Weights of a small class-conditioned image diffusion model: 12300 steps, 149.1 epochs.
Rows from block 3 of a small class-conditioned image diffusion model, named by matrix and row number. Rows with one number belong to one neuron. Each number is 128 + 32 x the weight over its row's rms, rounded and kept within 0 to 255. All counts start at 0. Numbers have three digits each.
Before each neuron's rows are labels from the 100 images, of 14848 (inputs lightly noised), where the neuron reaches its highest value: "colour at peak" is the nearest of a few named colours to the mean colour under the peak. Only what is clearly more common there than usual is listed. The data: capsule endoscopy frames (Kvasir-Capsule).
# fc1: MLP up (model.blocks.3.mlp.fc1.weight, 1152x192), inputs 0-191
# fc2: MLP down (model.blocks.3.mlp.fc2.weight, 192x1152, transposed), outputs 0-191

colour at peak: grey
fc1.460:139129178122102114193159139080120152113114121116154096157139162102129112169094103132137163141113118194144186155121106141169128149122137140137170140091094135118150129122108111113140172163082146111071070120146125090160091119179127143197143133122140175139148074071130094101082111110081143176137154148120148052093195107115115090110120094098125122140114110133166144089096120131159110194110076201190113152147072117156183134133155136149136144104126152131150157128160133120107111084158174083129098091070086132148056044198138148159129144158191151168127094094180103104202153136088141185
fc2.460:112131076165081155111094116153125124132162113133114079172152098146129120126110123063157120108133141093146049130176179112073168119082153135123155106142185138125129142139164149108137099101174081154120180178132144169122180155124128086127122124089131110111092110176096197123195123163075159094156135167128156175113090154116108091111121166102096141062139120149106079101160162158091144084205132143109120163087124095106109113121127197115124100144138077153130110102107126116125153206076123096127175133142161076110160174086071047147110152106124104115137176170057125145085119136207144107

colour at peak: orange; pink
fc1.219:158095099124137118092116118164164143124119140207131154085079174175147122152177183136152142063166124114093139122158115123154120123099119090143143150094114075081129104137139124090129146147142145168122158169128123101137115210154151125142124148172122123098144113061195128131164116115128176115056140140211212091098091076200152133111163186179120125144105129115104082127095131126167154103150125034153053152145119168121118140168083077109053062142116126113167126123102122132078134129126109117121129167131081146089153158085123046131102119143093131150095154134146090153132151131123084105
fc2.219:095168151120147108158171163118079110154070111077126178190166093103107125090108097143120101203068140111141120087077156155128130111122133174126099145145151208185131153101150172166129072144084127123116134059124115139150139071112106154114129151114128131126110141200092124132116117151163092113192104129049090137116113173046122123131071111113135154155134121134132163127136130152086104136108085190075219084159141131130130121084194153142183200122154125119059134148159166143162153137136150173154129116130183101176087106170127175088173110133155114110150094128124155129096122149148141132

colour at peak: yellow
fc1.757:095109127134062135157068122081120108094129098110099173231164147120175113147084110139180107127100159109107093127195113134155159137068105124143133182159148108150075145203103116119120166173124103143098180069129104086094159120068111089148168176132091104173100158070182136133112168128143155113148148130165147174138108077106133118039153174156136102110096172129090103156122076101120113147157163115135167111144119137146109136143159167130182146106144145159138121058166111073162106121099093097110119153150111166114154184149104091117167163112151114117104120159122137078106130131146217079
fc2.757:128108145098161134150069173117084120072070139116084176066165126131195123157131160135106160142136107074109188098139174145144096108105088160196139125094141117128173128166124153103146121152118137127085070120180114142144148099169093114131090078131150149173134102117129147126156138166066103133131137123140178103171167076175085172181158132141082134117130149177145096181135152135097081094119146150091160151142180136120183092152151205137124131131124131123110070171187141083156065183121139161122104154161093209115118162138127102116117104128147141138170105121153107100056127165193064096

colour at peak: black
fc1.300:131154085131153142117105153148111107107119146143154131095151138139132097141157116106114089144146132122142160113124153157115153131122178076145122151198063146125170141102147152193082149115052108039121107128111106153141094138085214148119179121156132098074174146092056146173156128102096095097092127142150122172056196095155115100153116119088182132162139172133104100074156139162136098057098128146167141158110156094129121084122086176116093164123130166078148086113154131153175107171152095124135100115135118150071053091167081121156150103156099105131124107113093116144174158145188054169
fc2.300:054059170133149095165096144123146086139165110098063110108094155081149085168092141127145163154113141121160139132164085103158079089162081136115153150082133168154079097200127120077122168094123088159131137103164147097132129132136064106123105187075184160182134139225116089138141110140136109174111072107101104144185070120149095132104131144134117141147107156099168120134175085094146066122110180077124134122170111112113133145163141128088153148106108132169064129107100145173099114092114168174118089111112135173119158166201155124148128117103115139074092177120146146131121112117080185169

colour at peak: black
fc1.381:091150128166221099082065122179107171084103128121128099148101106171123138150097121059192079152103142098116158080130155193158160095160089116128154096139149144138137128153173100147112109093113159121112108129105109106154114104127136061181109142109129062097166150090140121149187204101146106147169143207145121088138107177135080113138118154158157129164094140112102120171071096130139142164093121059138084138089136129103156132108168136097121117143078140141171121134095145078135096168127184108184121149147142069170116048138145127165116098161170154138129149115084162114162156177133166068
fc2.381:147106155095037135178204114122173083156144137093133174154160084111114111156137124164122121095151104168155104160116086067093047179116159141171138169144148133095123125127084142114171134125141080113147153116164156137094144146142153130085140104161110149199130106182105103146082103191131158167092127086135121157118146090093143140104132138079123137124162080129158158073183153112118133093166124201118154137156138123098095150125065114160127144168167103149106141097157139177090188117144078165069115076099109130106124175119062145099162140163105119119092154102188109181089125103103088196

colour at peak: orange
fc1.451:137151093098173074134072113131126114075089134066111177123126143178187127081117097082141076152144100102135120155143081082133141197121152157070140138128168135167140153133121105095107154133128172131099159133159131130177109164137132116114144123114125198222132102082130143186097185114111173145087151140108160076115128144108165117113109144116094153135129157113149158118133173076142203148102142109134023155154132144170111166081165192143122143094185089174135128083084166126145116138126155144154158083125169113088089137131082170101126097179147122140128100114148159106095109178088192180
fc2.451:141131157128096185119160171119111139134150114165108119141090151158112158139087103173139171121100144145113127123145146141141133048136159124185142150194106166086140106102123105132166115142115045127150129124137124088048174093107133182104162143131156034060168148160122108074179087154157115123201150113127095144182167170134111102134150052079154174091151105110147154151125115148119117111150136175107171113111090080120162143192077063150110126156100132104122136106181097128117107134113111094110128134122121136163145138138186089150096182118133128151119182177142120134188149108192050075

colour at peak: grey
fc1.641:132158199148111105093136099070066103112117166084081106096067151151152213107159104080079084087171122105121145135123086174176143083122101118111122145082060163139103165080099035119174177137120134113184135093152100130131128138098109139039116182147129136160140117133108107153127192149106121176135153128103136128132133101122133140075187077133149139126121090040134098077153111078126112178160148113150117093121084125111174101161138148187214090125120127116107071145141146092122111117108131108141131141176120147129105174128118074158119153123120134151102110117161160186121108125138173113
fc2.641:128105037127113149167100148172177113108119084138217136198180160114150082139103124181188147165054103142121109105174147042092104182140171152118146112173201121099108086144118208123087085130140135123097093149105160115123125138165108127155120061082102105113133117092166148125135065101142114088162121132149118104146148141118134143147055134114084137139160184182114133168121166175161183076100129146112112160117109125161107163115092141114064135126153109144123189086102137160106126148146113153118133085053131108107164088115147118086135128112112142128150118149110068062148139131136115125

colour at peak: black
fc1.651:126149184184156170137071141158153121121171181210135143108180127082127159148124078113123105083104162127097119129144143139081135123149186127120142112182107142127110140089162152186092117188193151077135111086130156112106182179124168150131180100128085125103148114101143081117090095162109100088102161121073084157134169123153192129168091154101126130130202150108084141144155112116148130128132124123098153102077139160114144107131188097111100113088163117186105074149175146086124144153166084084166167168143106159182139147124157101094063155163144106142189084107081142127122118163186130185
fc2.651:108107130108127175099135159075157124126125105089126187115140119133189143093106112091122104070147145159093140090140101103194123171145101100058113125057141167169186105113090095130123113212101153148125113128158078176110058138154108094147137175127193120114104124162082109140152102162171082117139123153152151156178129138127095127167142130086114172150129091125171151120123083138100122128111140097165133042176168134175136170202111093141132144142114167108100112107106153115059119214175116158154190139093093164119151137165160136073106142092145071205152135133131122173138133141141112095

colour at peak: grey
fc1.173:155166162193148136155143143175067146092087118119088135188131179142129153167125119198100130073127128140173125118099127138138112090074157140137157150077079124107156131214125081110137138116145109143111142159164105085144100174073084155141122108154151115119158206165156150105080152179099125113142114168177104095109153160110075165083133112190127143148219108137087116067161109128122124125108138096121095138099097136095162096170123145091130147137123107115161165136090164071093171079175141083129074114121081074108106129150150074114141156070147113168162171146195096112170163133123122097
fc2.173:119112105088104117101134118094183134175131121146187135092103082108121107082124164064144100148113112113074133147157134125141121172180099125103098112170174163137124148059170144139150133126104154096140119080102169175104168071174165089099131142130106146115103055078109095137178116093163144151105136108095175194151106109146182092158101145092125100095056132092161149179085129147131155117156118140144162134169178114194087165079156102167109098104153148127088097112125111157149128173074100173129186145142170170163162133122070168141090117224116146119088113097059121137085120131102148127

colour at peak: black
fc1.745:109131124106164142156107074131141094166114098156148163106122124129150146148116100103092107184094166112143090146133188131122183086124078126124150188178099140113174133138057094125080184140122110066115143172145137119114075122148181148134135151126190101122112152123113151101173099100119103111108199154118109154025164139108085096169087114089219164151116096122179125132091163142114124121102131106101173141104130156079108155149156120104121121122139143111122105108101161105145161117151151137161132082187092147051061093095088160150167094100102097177151158095052119168182111139185096150
fc2.745:127086140127106129115095106152144115096138135074080127147155111159153066145118178111114150129122099141133118107167063103133101126111171140098162087095161133130112154125177177158169133112148113079099085157124128083149114161125113123134064089087117172136178107197093095180117194113050148201128051124151171134202092083148131161066182108145090113096127155131159160160117066142145076106061124102186093115143099119130130131147115145109143152123140135160112099129172133181094110083110083196068123163139170157139148184173105135112136126175112143109088124114175115108122105097112161191

colour at peak: black
fc1.109:064222085131136043138066123129133113145093083109096120114102131097179122112107140161128101123137143109097076147122174120132107116112080157138140122139144170143103142161107160170044113167107141073179144090165134112094172087133155092131148113074128169080131155125178134058141147127119061121157107135127193150139080169099104156170117164150129148150133156079152080151037173094129139102150102124129150112170139108089132175180155132126163155159148121101148123093097133113099119081176183111133139112116143099097083131111112170138172075158139118193100127094094177197112117119140079127
fc2.109:172041127114103126109158092131116125078111132131124134137158078188125078129129148105144070147126102161109118130127118059119140114119161078090129145152119133121172149096096058128171113093154136138068080192097132159117125164122175144143103124153136085152132089163065086199093127117120181137081117162143083114078154038170112132079128123124160113074140084128137177118128080110131144117071206151145143113117116112123080148139070153111159115147144138120136119141150132149120185132132074184178157119151126150105108140122120080084148168079114130038146095125138091087132173159123210124

colour at peak: pink; grey
fc1.399:077163176131093207096068190151121174067089091119132162197143140155202101156183151144101126115097162131066151151192076149122114117099178092122138110131187180139092092120138112134108145098136161173168167110112105118124100131145186105136155146130139085182157179082098118140139111092127108101129131119100139119153048142070136145124148145101083087169127199089121117122130130080141159138159167147109070126059104053112086114132141106158098129166120122110093108067114079126075143109167145169109090117128151098129144129120128118135155134117114112092167085117137125054127079138154119158
fc2.399:143107123165156121148127120149110064162176143091116162084102135118110143089136129111242132124123149094143131136146198114107071150096069067133128140113130132137143123105117138111135119177110122105131179079134186174185112107148129142079095151156188103172055071174106190145089119150107128118109112135128120081096110126181153108171100115190155077091094137157109103126136180116099069121121085101127162132122144119115157116143172134135163148110163170161185130182166165130172056100138120155149186080085140177100102138156119156074122104139138189131089111081146162155150127124119106056

colour at peak: black
fc1.275:152119106171145089142141140133044101102131128138102106126176189109143108118126146163175116107167080135143117140156209117157126130110094101141152141088174150084126144156059169189158187210129093113165213153113173127161110131082069116158134152107143142110107103096144106150133109155110126095106111152104154125137150117094108155164067152116146133209169087096132083132081118143076176163166127159063135123157106149087162125143141095135134096156158160086121143097111156129102186102170115095085148138116129151122099138132137059111145112100144143181121129052170128087185142120143116219
fc2.275:099122151100057121133137120092197120169080144085157158124083034172117116149136110147125108126070139143140120126108096137128129135107130145097139136145106150205179121096173053112114101084135178133129078106130119122104146128172168089112162114170114104187150142155124135076129167097126179184143124124123139173109130070194090112103172158151095150044070143156153149127129077125178085095076156084217133139159164097164098150114127168120153148132103152160145102171146114125103108162111133172155104123155126090110164115130091150137153132173121152072137097170112120161121128140126225090

colour at peak: black
fc1.163:141160120198141077134147087089123101116037082158150105167124099076102096094089165098067108146102182186150156099084152146093168106082110106090142132159113169190125143125072134150113134132136129063122146194127098119143138153194116113128115138111139151152143142111096130116164107102183073120144142097143113110089114116111124123166131127103207115103081120079115141072061126130171124113140113077112138188111108136058125126126178165142160133143091079110102140162144141098117106190198079119125053125185170114121100097146142151131226125107109101098145121132126111110156127125112106180
fc2.163:125109096165137133135088151088141121108146150079116088083102158132104113126133090186121160151084090086176151138096095120148076139128158148113140137129125106115139142095161163163095161183160124117095144121137151144119092103105154121075141149102171146132170112187116097132082124154125124164118116133097091121139092110086104129098141107189126105127145201141127091162152064193128059085112197129160134109186152129167115178068074104076175164126156231103124121095167131159106121096125152176146137147059125149147123101173154105144126168190093149118117220187109129096132132053096140163

colour at peak: grey
fc1.405:140104144140098059162173112126167102150082148070116148089173082100149093099149139118176162132014174137207114184099121128137130120103126184141111128132160078055130089068128079123144115115079096169136135102104109085155119076129145134099099147155136063110158066116091134120163107137128154119136119167152106120130099152123117187087162101123105137162123107157150065112073136090108113153152132142153097106129160131109152073136100092123181119113067149140140125132123190118152173179097091169137157128078129163099170111124086101153126113134091101206169165120137120173085122177146074150
fc2.405:139146147097163228095076121155081130105163117168130092170082171171119106174117083145032147109190088119071147080129177121093128120171093056097160131104125211212131181188128190143119121143156177081153097170130140122116157159138126109155143135116138137168121169106162098126078157118144139129130149099133132116118157087145145100139115136132158127089157125117101131180176150125135133100110157102144166120163115113136093162130224139102071169142164110120151081137122110158105085090160159124099067154136113120130068146101178150142130145120158157082120087106124140115147151111114180100

colour at peak: yellow
fc1.249:116139105106120145122126067145176125119136172093126130173077119108117150146112108115138073157085149128160109161131066138115130134102136171169094154161139130135145157163170087084076107143137136067118126093170087080147095129044088161072156129140094157152133165088131135195175182103126118202151127177151114146127138088160113107107162119162135123141089159148181091142125091163151119107143157167152064095077174069115120091113107175120097164162169130111086126088147120090176159128105159166144106123209077139118146099129170082148166076185120086139118074152119178078194125100145155150
fc2.249:174095105170139167112120235076103142105110134162082200121188165155158120125084203138165194157181081096105134057111178091141120105168127119147184119134154158109110126114104139141173115152099127163142135112148143142156156145198094111155106086133168086133110113158140156039123075165114155071112209118138163165141131135126148142161138099119105165140150112118094140121129158112108100155176107095111146131180090145122126176170122100160206124115108124145142100101162143130119119153202066107112136120070116149097106189170152146100140145116129134092113186117148105173098096143116125114

colour at peak: black
fc1.345:139164149099132137103118092111145126107164122093078088120123104143153111087137110138134090140083129147070118104138169083110154151173097105162162127155140148134127162167078127114084159156080120115142187143109121132133133168119204086159106125145129146079164174134131141097106166087148057056140172128117171103060097112156165103151153136101170171066153180084099135127112135161134085071132106088088096192110122160082113111127134157174143143131142115079115131109110107085124197131150120077053135098195136151071079097132064137155156057152151108122103043115114089119121157159134091173
fc2.345:120080134155108126142089094144161130148156136104107140126082113166145095134092154129104130136148113085165147128131109115123076107126166087052158135081140128139148121112166107139122138115214103095105110121135178099150109074128079125122119121065193145184095091183100139171126124122065158198147092140173090160108111151100110150069145142141151105177061093106145141124137081096131141163155143086150128136163142137114146147136135064070159149160133176210123101130152187175095041139074141168113094127083127158100124130164119116109159161175100168076132204109107123155114087072171136172

colour at peak: grey
fc1.395:123129095090165106100082149178087104092129077146143069154141158141170114144086145094127112114128090082133110054151168132141095156142119151169183148107116157155093101151113148084155154160162168110162092079150170147189144109124121104095153111103124128142099086135156100117116126139185153064118129136139181131110112112143130179155159172067065149076107083118094185173173175112082162090098081118112160132146118110098193128113153080106115091153150119101112149161162078153090151118156120085105054115177086140087112139159144100140119157134092092173072150148184140091154081150106101209
fc2.395:130106158159081149193168105059167145162121139102124174102118123153109135095177091145133100117137154170126125193103123152113167094074136111120097075174124078111167138081184068143098102073115118114104109168111092108095122181097130118165104155145160147118145179135115150135155128130073119172138144146129067112153138138142142078124108117240163111144179177150154083123107089148169104185171152128177084146121146148144097138186103196164150176091113096141142128095122146115156094131125161147170195147065157108153135129116105167140120127131150154100181106131047102153132172099155160073

colour at peak: orange
fc1.474:151156126092158116160082118109123154095120100103133140132132081160123155111149191130131133152130150185083103093166054170189104098101095118128153161101065176117137154119127122057119170053149132142102132129132092080090040113134169136104124156092122172126108114090095126140186153121104142135129096089072133201102138109147144102206139133148148134159132192155095119102122101159131094067116148115121150111109159107186114123122086151092128109149181126139097195073088134105174146125069171172099112087116145190146092099123131107178182189076110111189126138126148114134146075114171145106
fc2.474:106132129129158108120112151098108127145089101086083139173111111088160146159083127100117147177099138173166160119100147123104094172101089155142098128122118126137091087149128162113127152140154139188169115148061181152115165117139103123077187080155081091093150165141097145131187133192070107119102164097139131086125067152114105129001144136123131100128170136199173075101141131100147160199120115134138106100159109094170102143163132137143165123069107145158179124154122188123116112146173096103103123211115160119141192136176127182161124144181146107134148079154121128160094154143079090162

colour at peak: grey
fc1.698:114102085137144149053101148160150135096112099110106154127130173171139149159114131138125152077139086154132113149084127195155087159173122158141136114090129094109051131106152141130178083183082121096147115093114128099140153068072156123096120058103099155112101189133106099104084135139174126123142185161106140092152145131097064150120121137067106131061124240148103128162084168098148161161211068138160090156165172157124092144123159101135115137082103150071111096097115130153153117128194158100146088112109112133166190094093166166094152122160170140163170135142122113146107112136130144107
fc2.698:121152168178159097176171126083137152153162162124123139144131067021110118150133114160187120134147149151127180140115140129128130126068145085130144135131138149164126183158138090161124136107207163183103147123092116133132089153116111121140136159175070079145148122103116126140148125129143122149091138084146155162122065190125169162143102122121081107069114102150090116127150162189151160107080127072184115130060057102058135144087101122149116110170180082129102133141130071150145170116091105149115163183092127106134117176109152127171107120103124103142075070122162144138145217129116150195

colour at peak: black
fc1.29:103121178136116074086092079182144058167149095159156107169109110142104157137150107135131172159082113174102143102091125118083162180148142151124204136091174109170123053118156138163144093113138081085133173090133148099102121090139142125149125144155121121152150161132131142136120126147099109129047149164169168124112166108199132144096107094092128099122175151082138126178047130088148152085090146111134172160095105163067136120110135060149158106143118157122157059123145121107101157113149141128145168105212122076064116106138117127136154040158141137140109144174103163123116070101161077151
fc2.29:135078121122132147092129149134148151162164089076103154159084111110152123148154130141105114104200041125070123119166129140101166104074097124171165142079155116161131133179172132114130126112192136145068152141137155098090140131101126104120134113047145175195194173186069121176109089082130140184146129104070099117167092092105114073091125120093119160128068133128169151135133109098165138153112178159138117133154118099152134106142153101162138140106164116167078140099132157169098118137044118145106090169107095131109141154157172118138140125169110138089058175103050108106076119083097157158

colour at peak: pink
fc1.206:197101165138076171117141139086125155119124124098155192138175164131125127133150164114153142091104138117165071173101113115159144114157119106184131151115158122139107162129107123176128117152068100149138110116086132103123096173126129081107099120128135132168134130124064134158208160134114189152153121103127120123141092163036099163092114136123065108113052118147191141099146156083143196164112119098118108120118109152125125172136165079113146135103077106133153151099134032167137143078167174126131115098100131206127176132157077081131132112162125160083149184116148066102136170119124207073
fc2.206:083188125120176124164098105120112131151126107079119129133124116104110093027165118122149046208102144115070184145128166154098179148120080115098155152119134118148186110150103160198110134146082145107090143160121106130119120084144127110120101189133153154065178114127183121135111101177124138112099092124102086125118098140147146132188089135100096150155157128129132159150145147142142086094131124145123107168178133078126136113153136173073120166156125131102105085119107138116110156146134132190176221120151101117167064154064151132089103141133138143071107094189138169111092147147170035159

colour at peak: pink; grey
fc1.315:090111103143131138088075155045175143163089163118158106110138177135138110159057174116189111134099122151072126201133121100142125094120132141175102087162139135163096162122119101156193111148137106183162110109100098091174107123085134141107132143158103150146124130084126115154151168127128167136090186144168108154177105108132140123102158096121134103080153191090071099127146164134096170097114140087116119203070142120069159187082109131178130153123125158105074127142141186131103103155135118141115151089142135227190121120108158140144150139129095148201123089089120114156185164154077154168
fc2.315:160148146111146129107132098106156064145135093113107172075143157069108110084103089169126149158130155173134126115089115136124108179151128159189077157120169114147110164111075160110195106170088138131163060147164134127173157093100074110090086099090106112140144142124156132099141172130114144140171100135191099169118048127137148115168157179209110124138121140111120120143160146086108115101154132149159199167135122097138144145174084117160142101133103133157107185144119160126129154079071115153090131127136134224146181166196154099126152171098160120175102071117087132094055173120107163140

colour at peak: black
fc1.45:059179101172106130112168139139104077162130137174094149080149131152106139093144085117108135129091092107174107137120118188099154108147148132144145143224094064126174111163130191204098138121115111122093137168158126115165101182146157143138147175148146066113131117137124119152141131138141108127071126107128168150097123106084130143098105156090144114145146142148133145052080103068154105131120117077178131186135114139062139148106172116148123135155108129158145111170123134158102133148235094152095143117149106151090097134081102110141210132116144164032179137128097136122184135152152055100
fc2.45:125135173112107118154120145074159084106123149076144140140141126088151101195114119181112140179181102156139123091087175096123107160102154113154183150086188165167127118173153125085144097142163090117101071108132140160103099102115112144128110148087083132145176138176107114210143140141075131191178094123095133134130089174139087094119204106130154130150083079126169156134186108190112105152072167101145136115123133139177121152136136129161110129082108160149107143124072140121112142103107129193108149147123101146150190143201173121125116081156095092136072162107204153162146183103075182150

colour at peak: grey
fc1.12:117121169183093105161147147075124122108081091116090103127129133155156133133090048186108207122139102203070150185085173108090179114096179116132161149107133146116114145104101103098130119159094104126121118144141185075145190069156114131120148095087147185106104109079156143110100122130082117170136123084100153145117153133069136056115086115162162109108087108096123167082075142095120171088110092168121149190059109163156120080149105139136110098111111115100160141131171152124139166134119113113131131149106158146128181074188085062158096139118111150108135175105165105099123118083126187162
fc2.12:128148121081110146137079121124149173093138122143180089092148101079170138056160171094147107102094166087121142066159092130131100164098150071157057129073113119155173147149177112128135158079170132084119127190124138146084067123163140118099142125145207137104090116196118100066136156127170138086107149140152156118203124143110109134110108085120117104063117130124139073107177139148124152128060115101165118122163150098096084146112170211065191109145122153097151092135153125154074135151125141066137097145121147096152104109090158169162159102127140115153126141198088125091096126127119149087

colour at peak: pink
fc1.307:138122106141119130160186101071135121082183159116115156145196102165154108084124178131138131091130163163127086153154110141146073153097152133184191136097168135159086166127131083070136093090156144140144153205138144109112116125075109129134133136171120150145119109136047158093129168137093145146158147165167146138160134081174116076079165109160135086119166117088121150088101129100180132086035137097092147126132145094113158125160088153121161097131139154125135124130133178147098131180084068151171088160111080157178114096148062129207131152122176067119085146080154109116186126139154095102
fc2.307:135141175147117104154107210103114113174131131107143149078129083133156146203169155125112134173119132193120149080113143130078105159149083150142159139149171122179119172097102154143107127157113099081156108093104162114153102109171076139103141124071160139137161110158126154186153112135112164139061139117184171099120130088142120135125121164123135119141070169087170064181192120117114131195188101137040123113179124120120134082144156143175069125122116130079127173090140152086151139115122108092136116055064109180167137169218163132092141107114155150164128128132140133145101187124124168125

colour at peak: pink
fc1.375:133105125153135135144192136097155172107114119153142133123115148106160128108071116153075078091137202163133148120166116160126120127150123082135094119178135144170117144096090095113122144129109123144160090092081121098178102186082139151029174143123131096150144081106098174167122158128145142089127125154156101112186096085087177174104168157103135107128101140152122195100220108096165168139112164120103139108082065148117100154138099120195152135116140116165173162125208082171169118127116100091109070134133187156154202087071127118103117133117153155150158168165135082087116122168160159124
fc2.375:069161151123129073147162087117099056163131067110156163164123083152140112109134118109110105165078122124103139117094149124116118143134103111089154113117107102153157110206143168197057117120104172092120167165153106129114102076126130113067121182109145161085106166124160102159117109167072161122059088122151131169164109123151109098106048156098149130128153123120161161090143108096146088082121097114181148157157135136100090130096155154107114147166145134122108117102128165101137111121165120173088148122136049128134053083069068103055118170114125154083065104137140177140046123154160127116

colour at peak: yellow
fc1.510:114066165080201156119107137104168172091098156104133168132114123143139149122139121078114117086114132147076106149162057159202139113117135151140173119117193156107119179184082138112119153160131098121083158135123127134055157087078106179165134108068117095136142118047137120113152110108101104172135184099123110140138122135124187092146169098123113152126161149163130138168125111082139090079081126129112134090075148107147110051184104129105148075150129175080078110052093083092142178124099110181147141059133128134099136142105142117174158059087115136128123165165107123078138119124168154141
fc2.510:189138144161103177171164155102105127103139090108147172113142128134150115161115181171135149160166070118153158115109165110126115096129083064173144176113106131129171116089117143086127082069081144067195096136150135133170102158097089095118182087120184134127046125156159153120132116155093117057124143117126183118140131133147062133136139125106129111128110114207133099105123160133102185177164134110097107092169110167145148111126158166168113165060140080201112144153133159135141089193180105060151120176137120157119136184104163112100140183136120092116120142102175153151161110117153066095

colour at peak: black
fc1.7:139146167139086111116088096064134130147117119123188134178126097132157126114191124109139106188191103214136057091120145125103126121105157159147161133185112050133099078078141152149175170161191146154129102171159166120091153166124115167051171141105081162097151137060152109102158064185110140128084095118134129166066094115176136133123103151133157148104224117158145155174115101127185149103140145089136164132061142109110129149108136113130131095102132097133123120167174145142153101097159088157089162094063114142100105109115143094121123098158124145125122139155090098079152142161152104157
fc2.7:095086125170144102119148164103135114106176115095119149170077124147095127123141129192155167082059126145090113179130152158163130135115117141151122183060125169139101148175081025114125066172109115126169188097114153138125107146149134107165155166112109079126112147151140161140114157107142075124129170129075153190120124093091094141187123130123101102105118064121179149153117091113086058135109154098126135114130135095140086135141063106144138137152101152108136175102147094145122152185089181096181213119106095201120187130178140163124166161110075118109098105098161092121111159131162144081

colour at peak: pink
fc1.122:086172149123097122165150135076114103099085113126165187081087138167114151138100108072159139143099103137100112146064064112171131107109169090140149140130077160146024168141133109111134162130091131143111112105142136120138164111062119164164159061143086176145098098100144142103150123157092154137095120052137121153185096151131148165166160113160091135087132154110164118063077128162155193117103100108142121182128152091106100123143090167141158129090109120194145048153121155177163059144135128112047168150112165120104127098128149100172167159139120133135167094166162093155170148149158130106
fc2.122:151140143130151145137169184112137152147159146136115131146058105093101148141171165180188134158105140094103151149113193150134055088136075135164071102095185074162101161155062158109119089167116108159155130157103126149156156102118134190170154096149102132132093115139146133198155142120131142116183108148153144165118123127150101094167115147185180132195097173152125093144101122161163128141129111140139138063137121202101121103130126130150122113136074145141124161138085143214161177104077146117158146139097127142159124145161121131153126144174077148161102119114228078053132165062145164108

colour at peak: pink
fc1.104:118219144164163115121092105127050166150156131073133144116116080161193097090098102089186112108162096138161068169105110088198112171097151150059121116150077125116124094168100128179126172126075129091171129132120138163140152110092149131123085079120166171127114167108117080117131108149168150172155180106147120079142103139144108171083093117159151091092143136107076138096105167110138107079125145112157139112148124145128142155154122144140111136099103103142189220109153091129140065162121039163125105192123095124130166103118080141112129111158155069136191119114159122099167137128160129088
fc2.104:157074143082117127147176137163191091160124103176124113110129128100107155167127152169113165139080155081097171122135130193049143081132111086201154114131154177131112171124152158049105112099178170156086080100110109108109106152126090110142178137130086068101129107135132159122132182115119106130099136126080109188107130157099114109186161127092111139129094141115125110162130143205135157175115103138099087173109167136119133142088150088119090121145150127080119067100102156123136201086158174067124075109133136127096101137086176068126131183106096162148108182142128147170075161125069163141

colour at peak: grey
fc1.100:136142091106154193040096142104132105108127094131169184107149082160173149125148099131116144136153130115131104115110072114108093145139126107135127135151182151169159172103146060128142169151137169132115156096103061085073125137098167090134123103071097128171180139124127082168062109070176049163130150149122131177120142131088127111100150130165090092202163141075192111169109142203135179094175147131098030139134136103127098120132129129156160120095132151110153126068145143139098142157121161151089130148147136145124189132092077127112125099169128110097160078154123181113126072105131086159
fc2.100:133146112132171120201154148127096128155169197117075115140063157092092143115156134157162095120145146133116171178131158166146204087129133146104129135125125125106144082127108137076154098133091083104167139126161199115154153153140061162083163164166189084117084142150133177117157104197136162084110127121161093113140109151165156134199131108081178145092101131172057108107146138026108090184138086143146169130149145164114181155167129101134103126165140100156081138130122092133197077110156123087169147124084155163140084129162178163160117116130133132125088140180149116148161121128129120093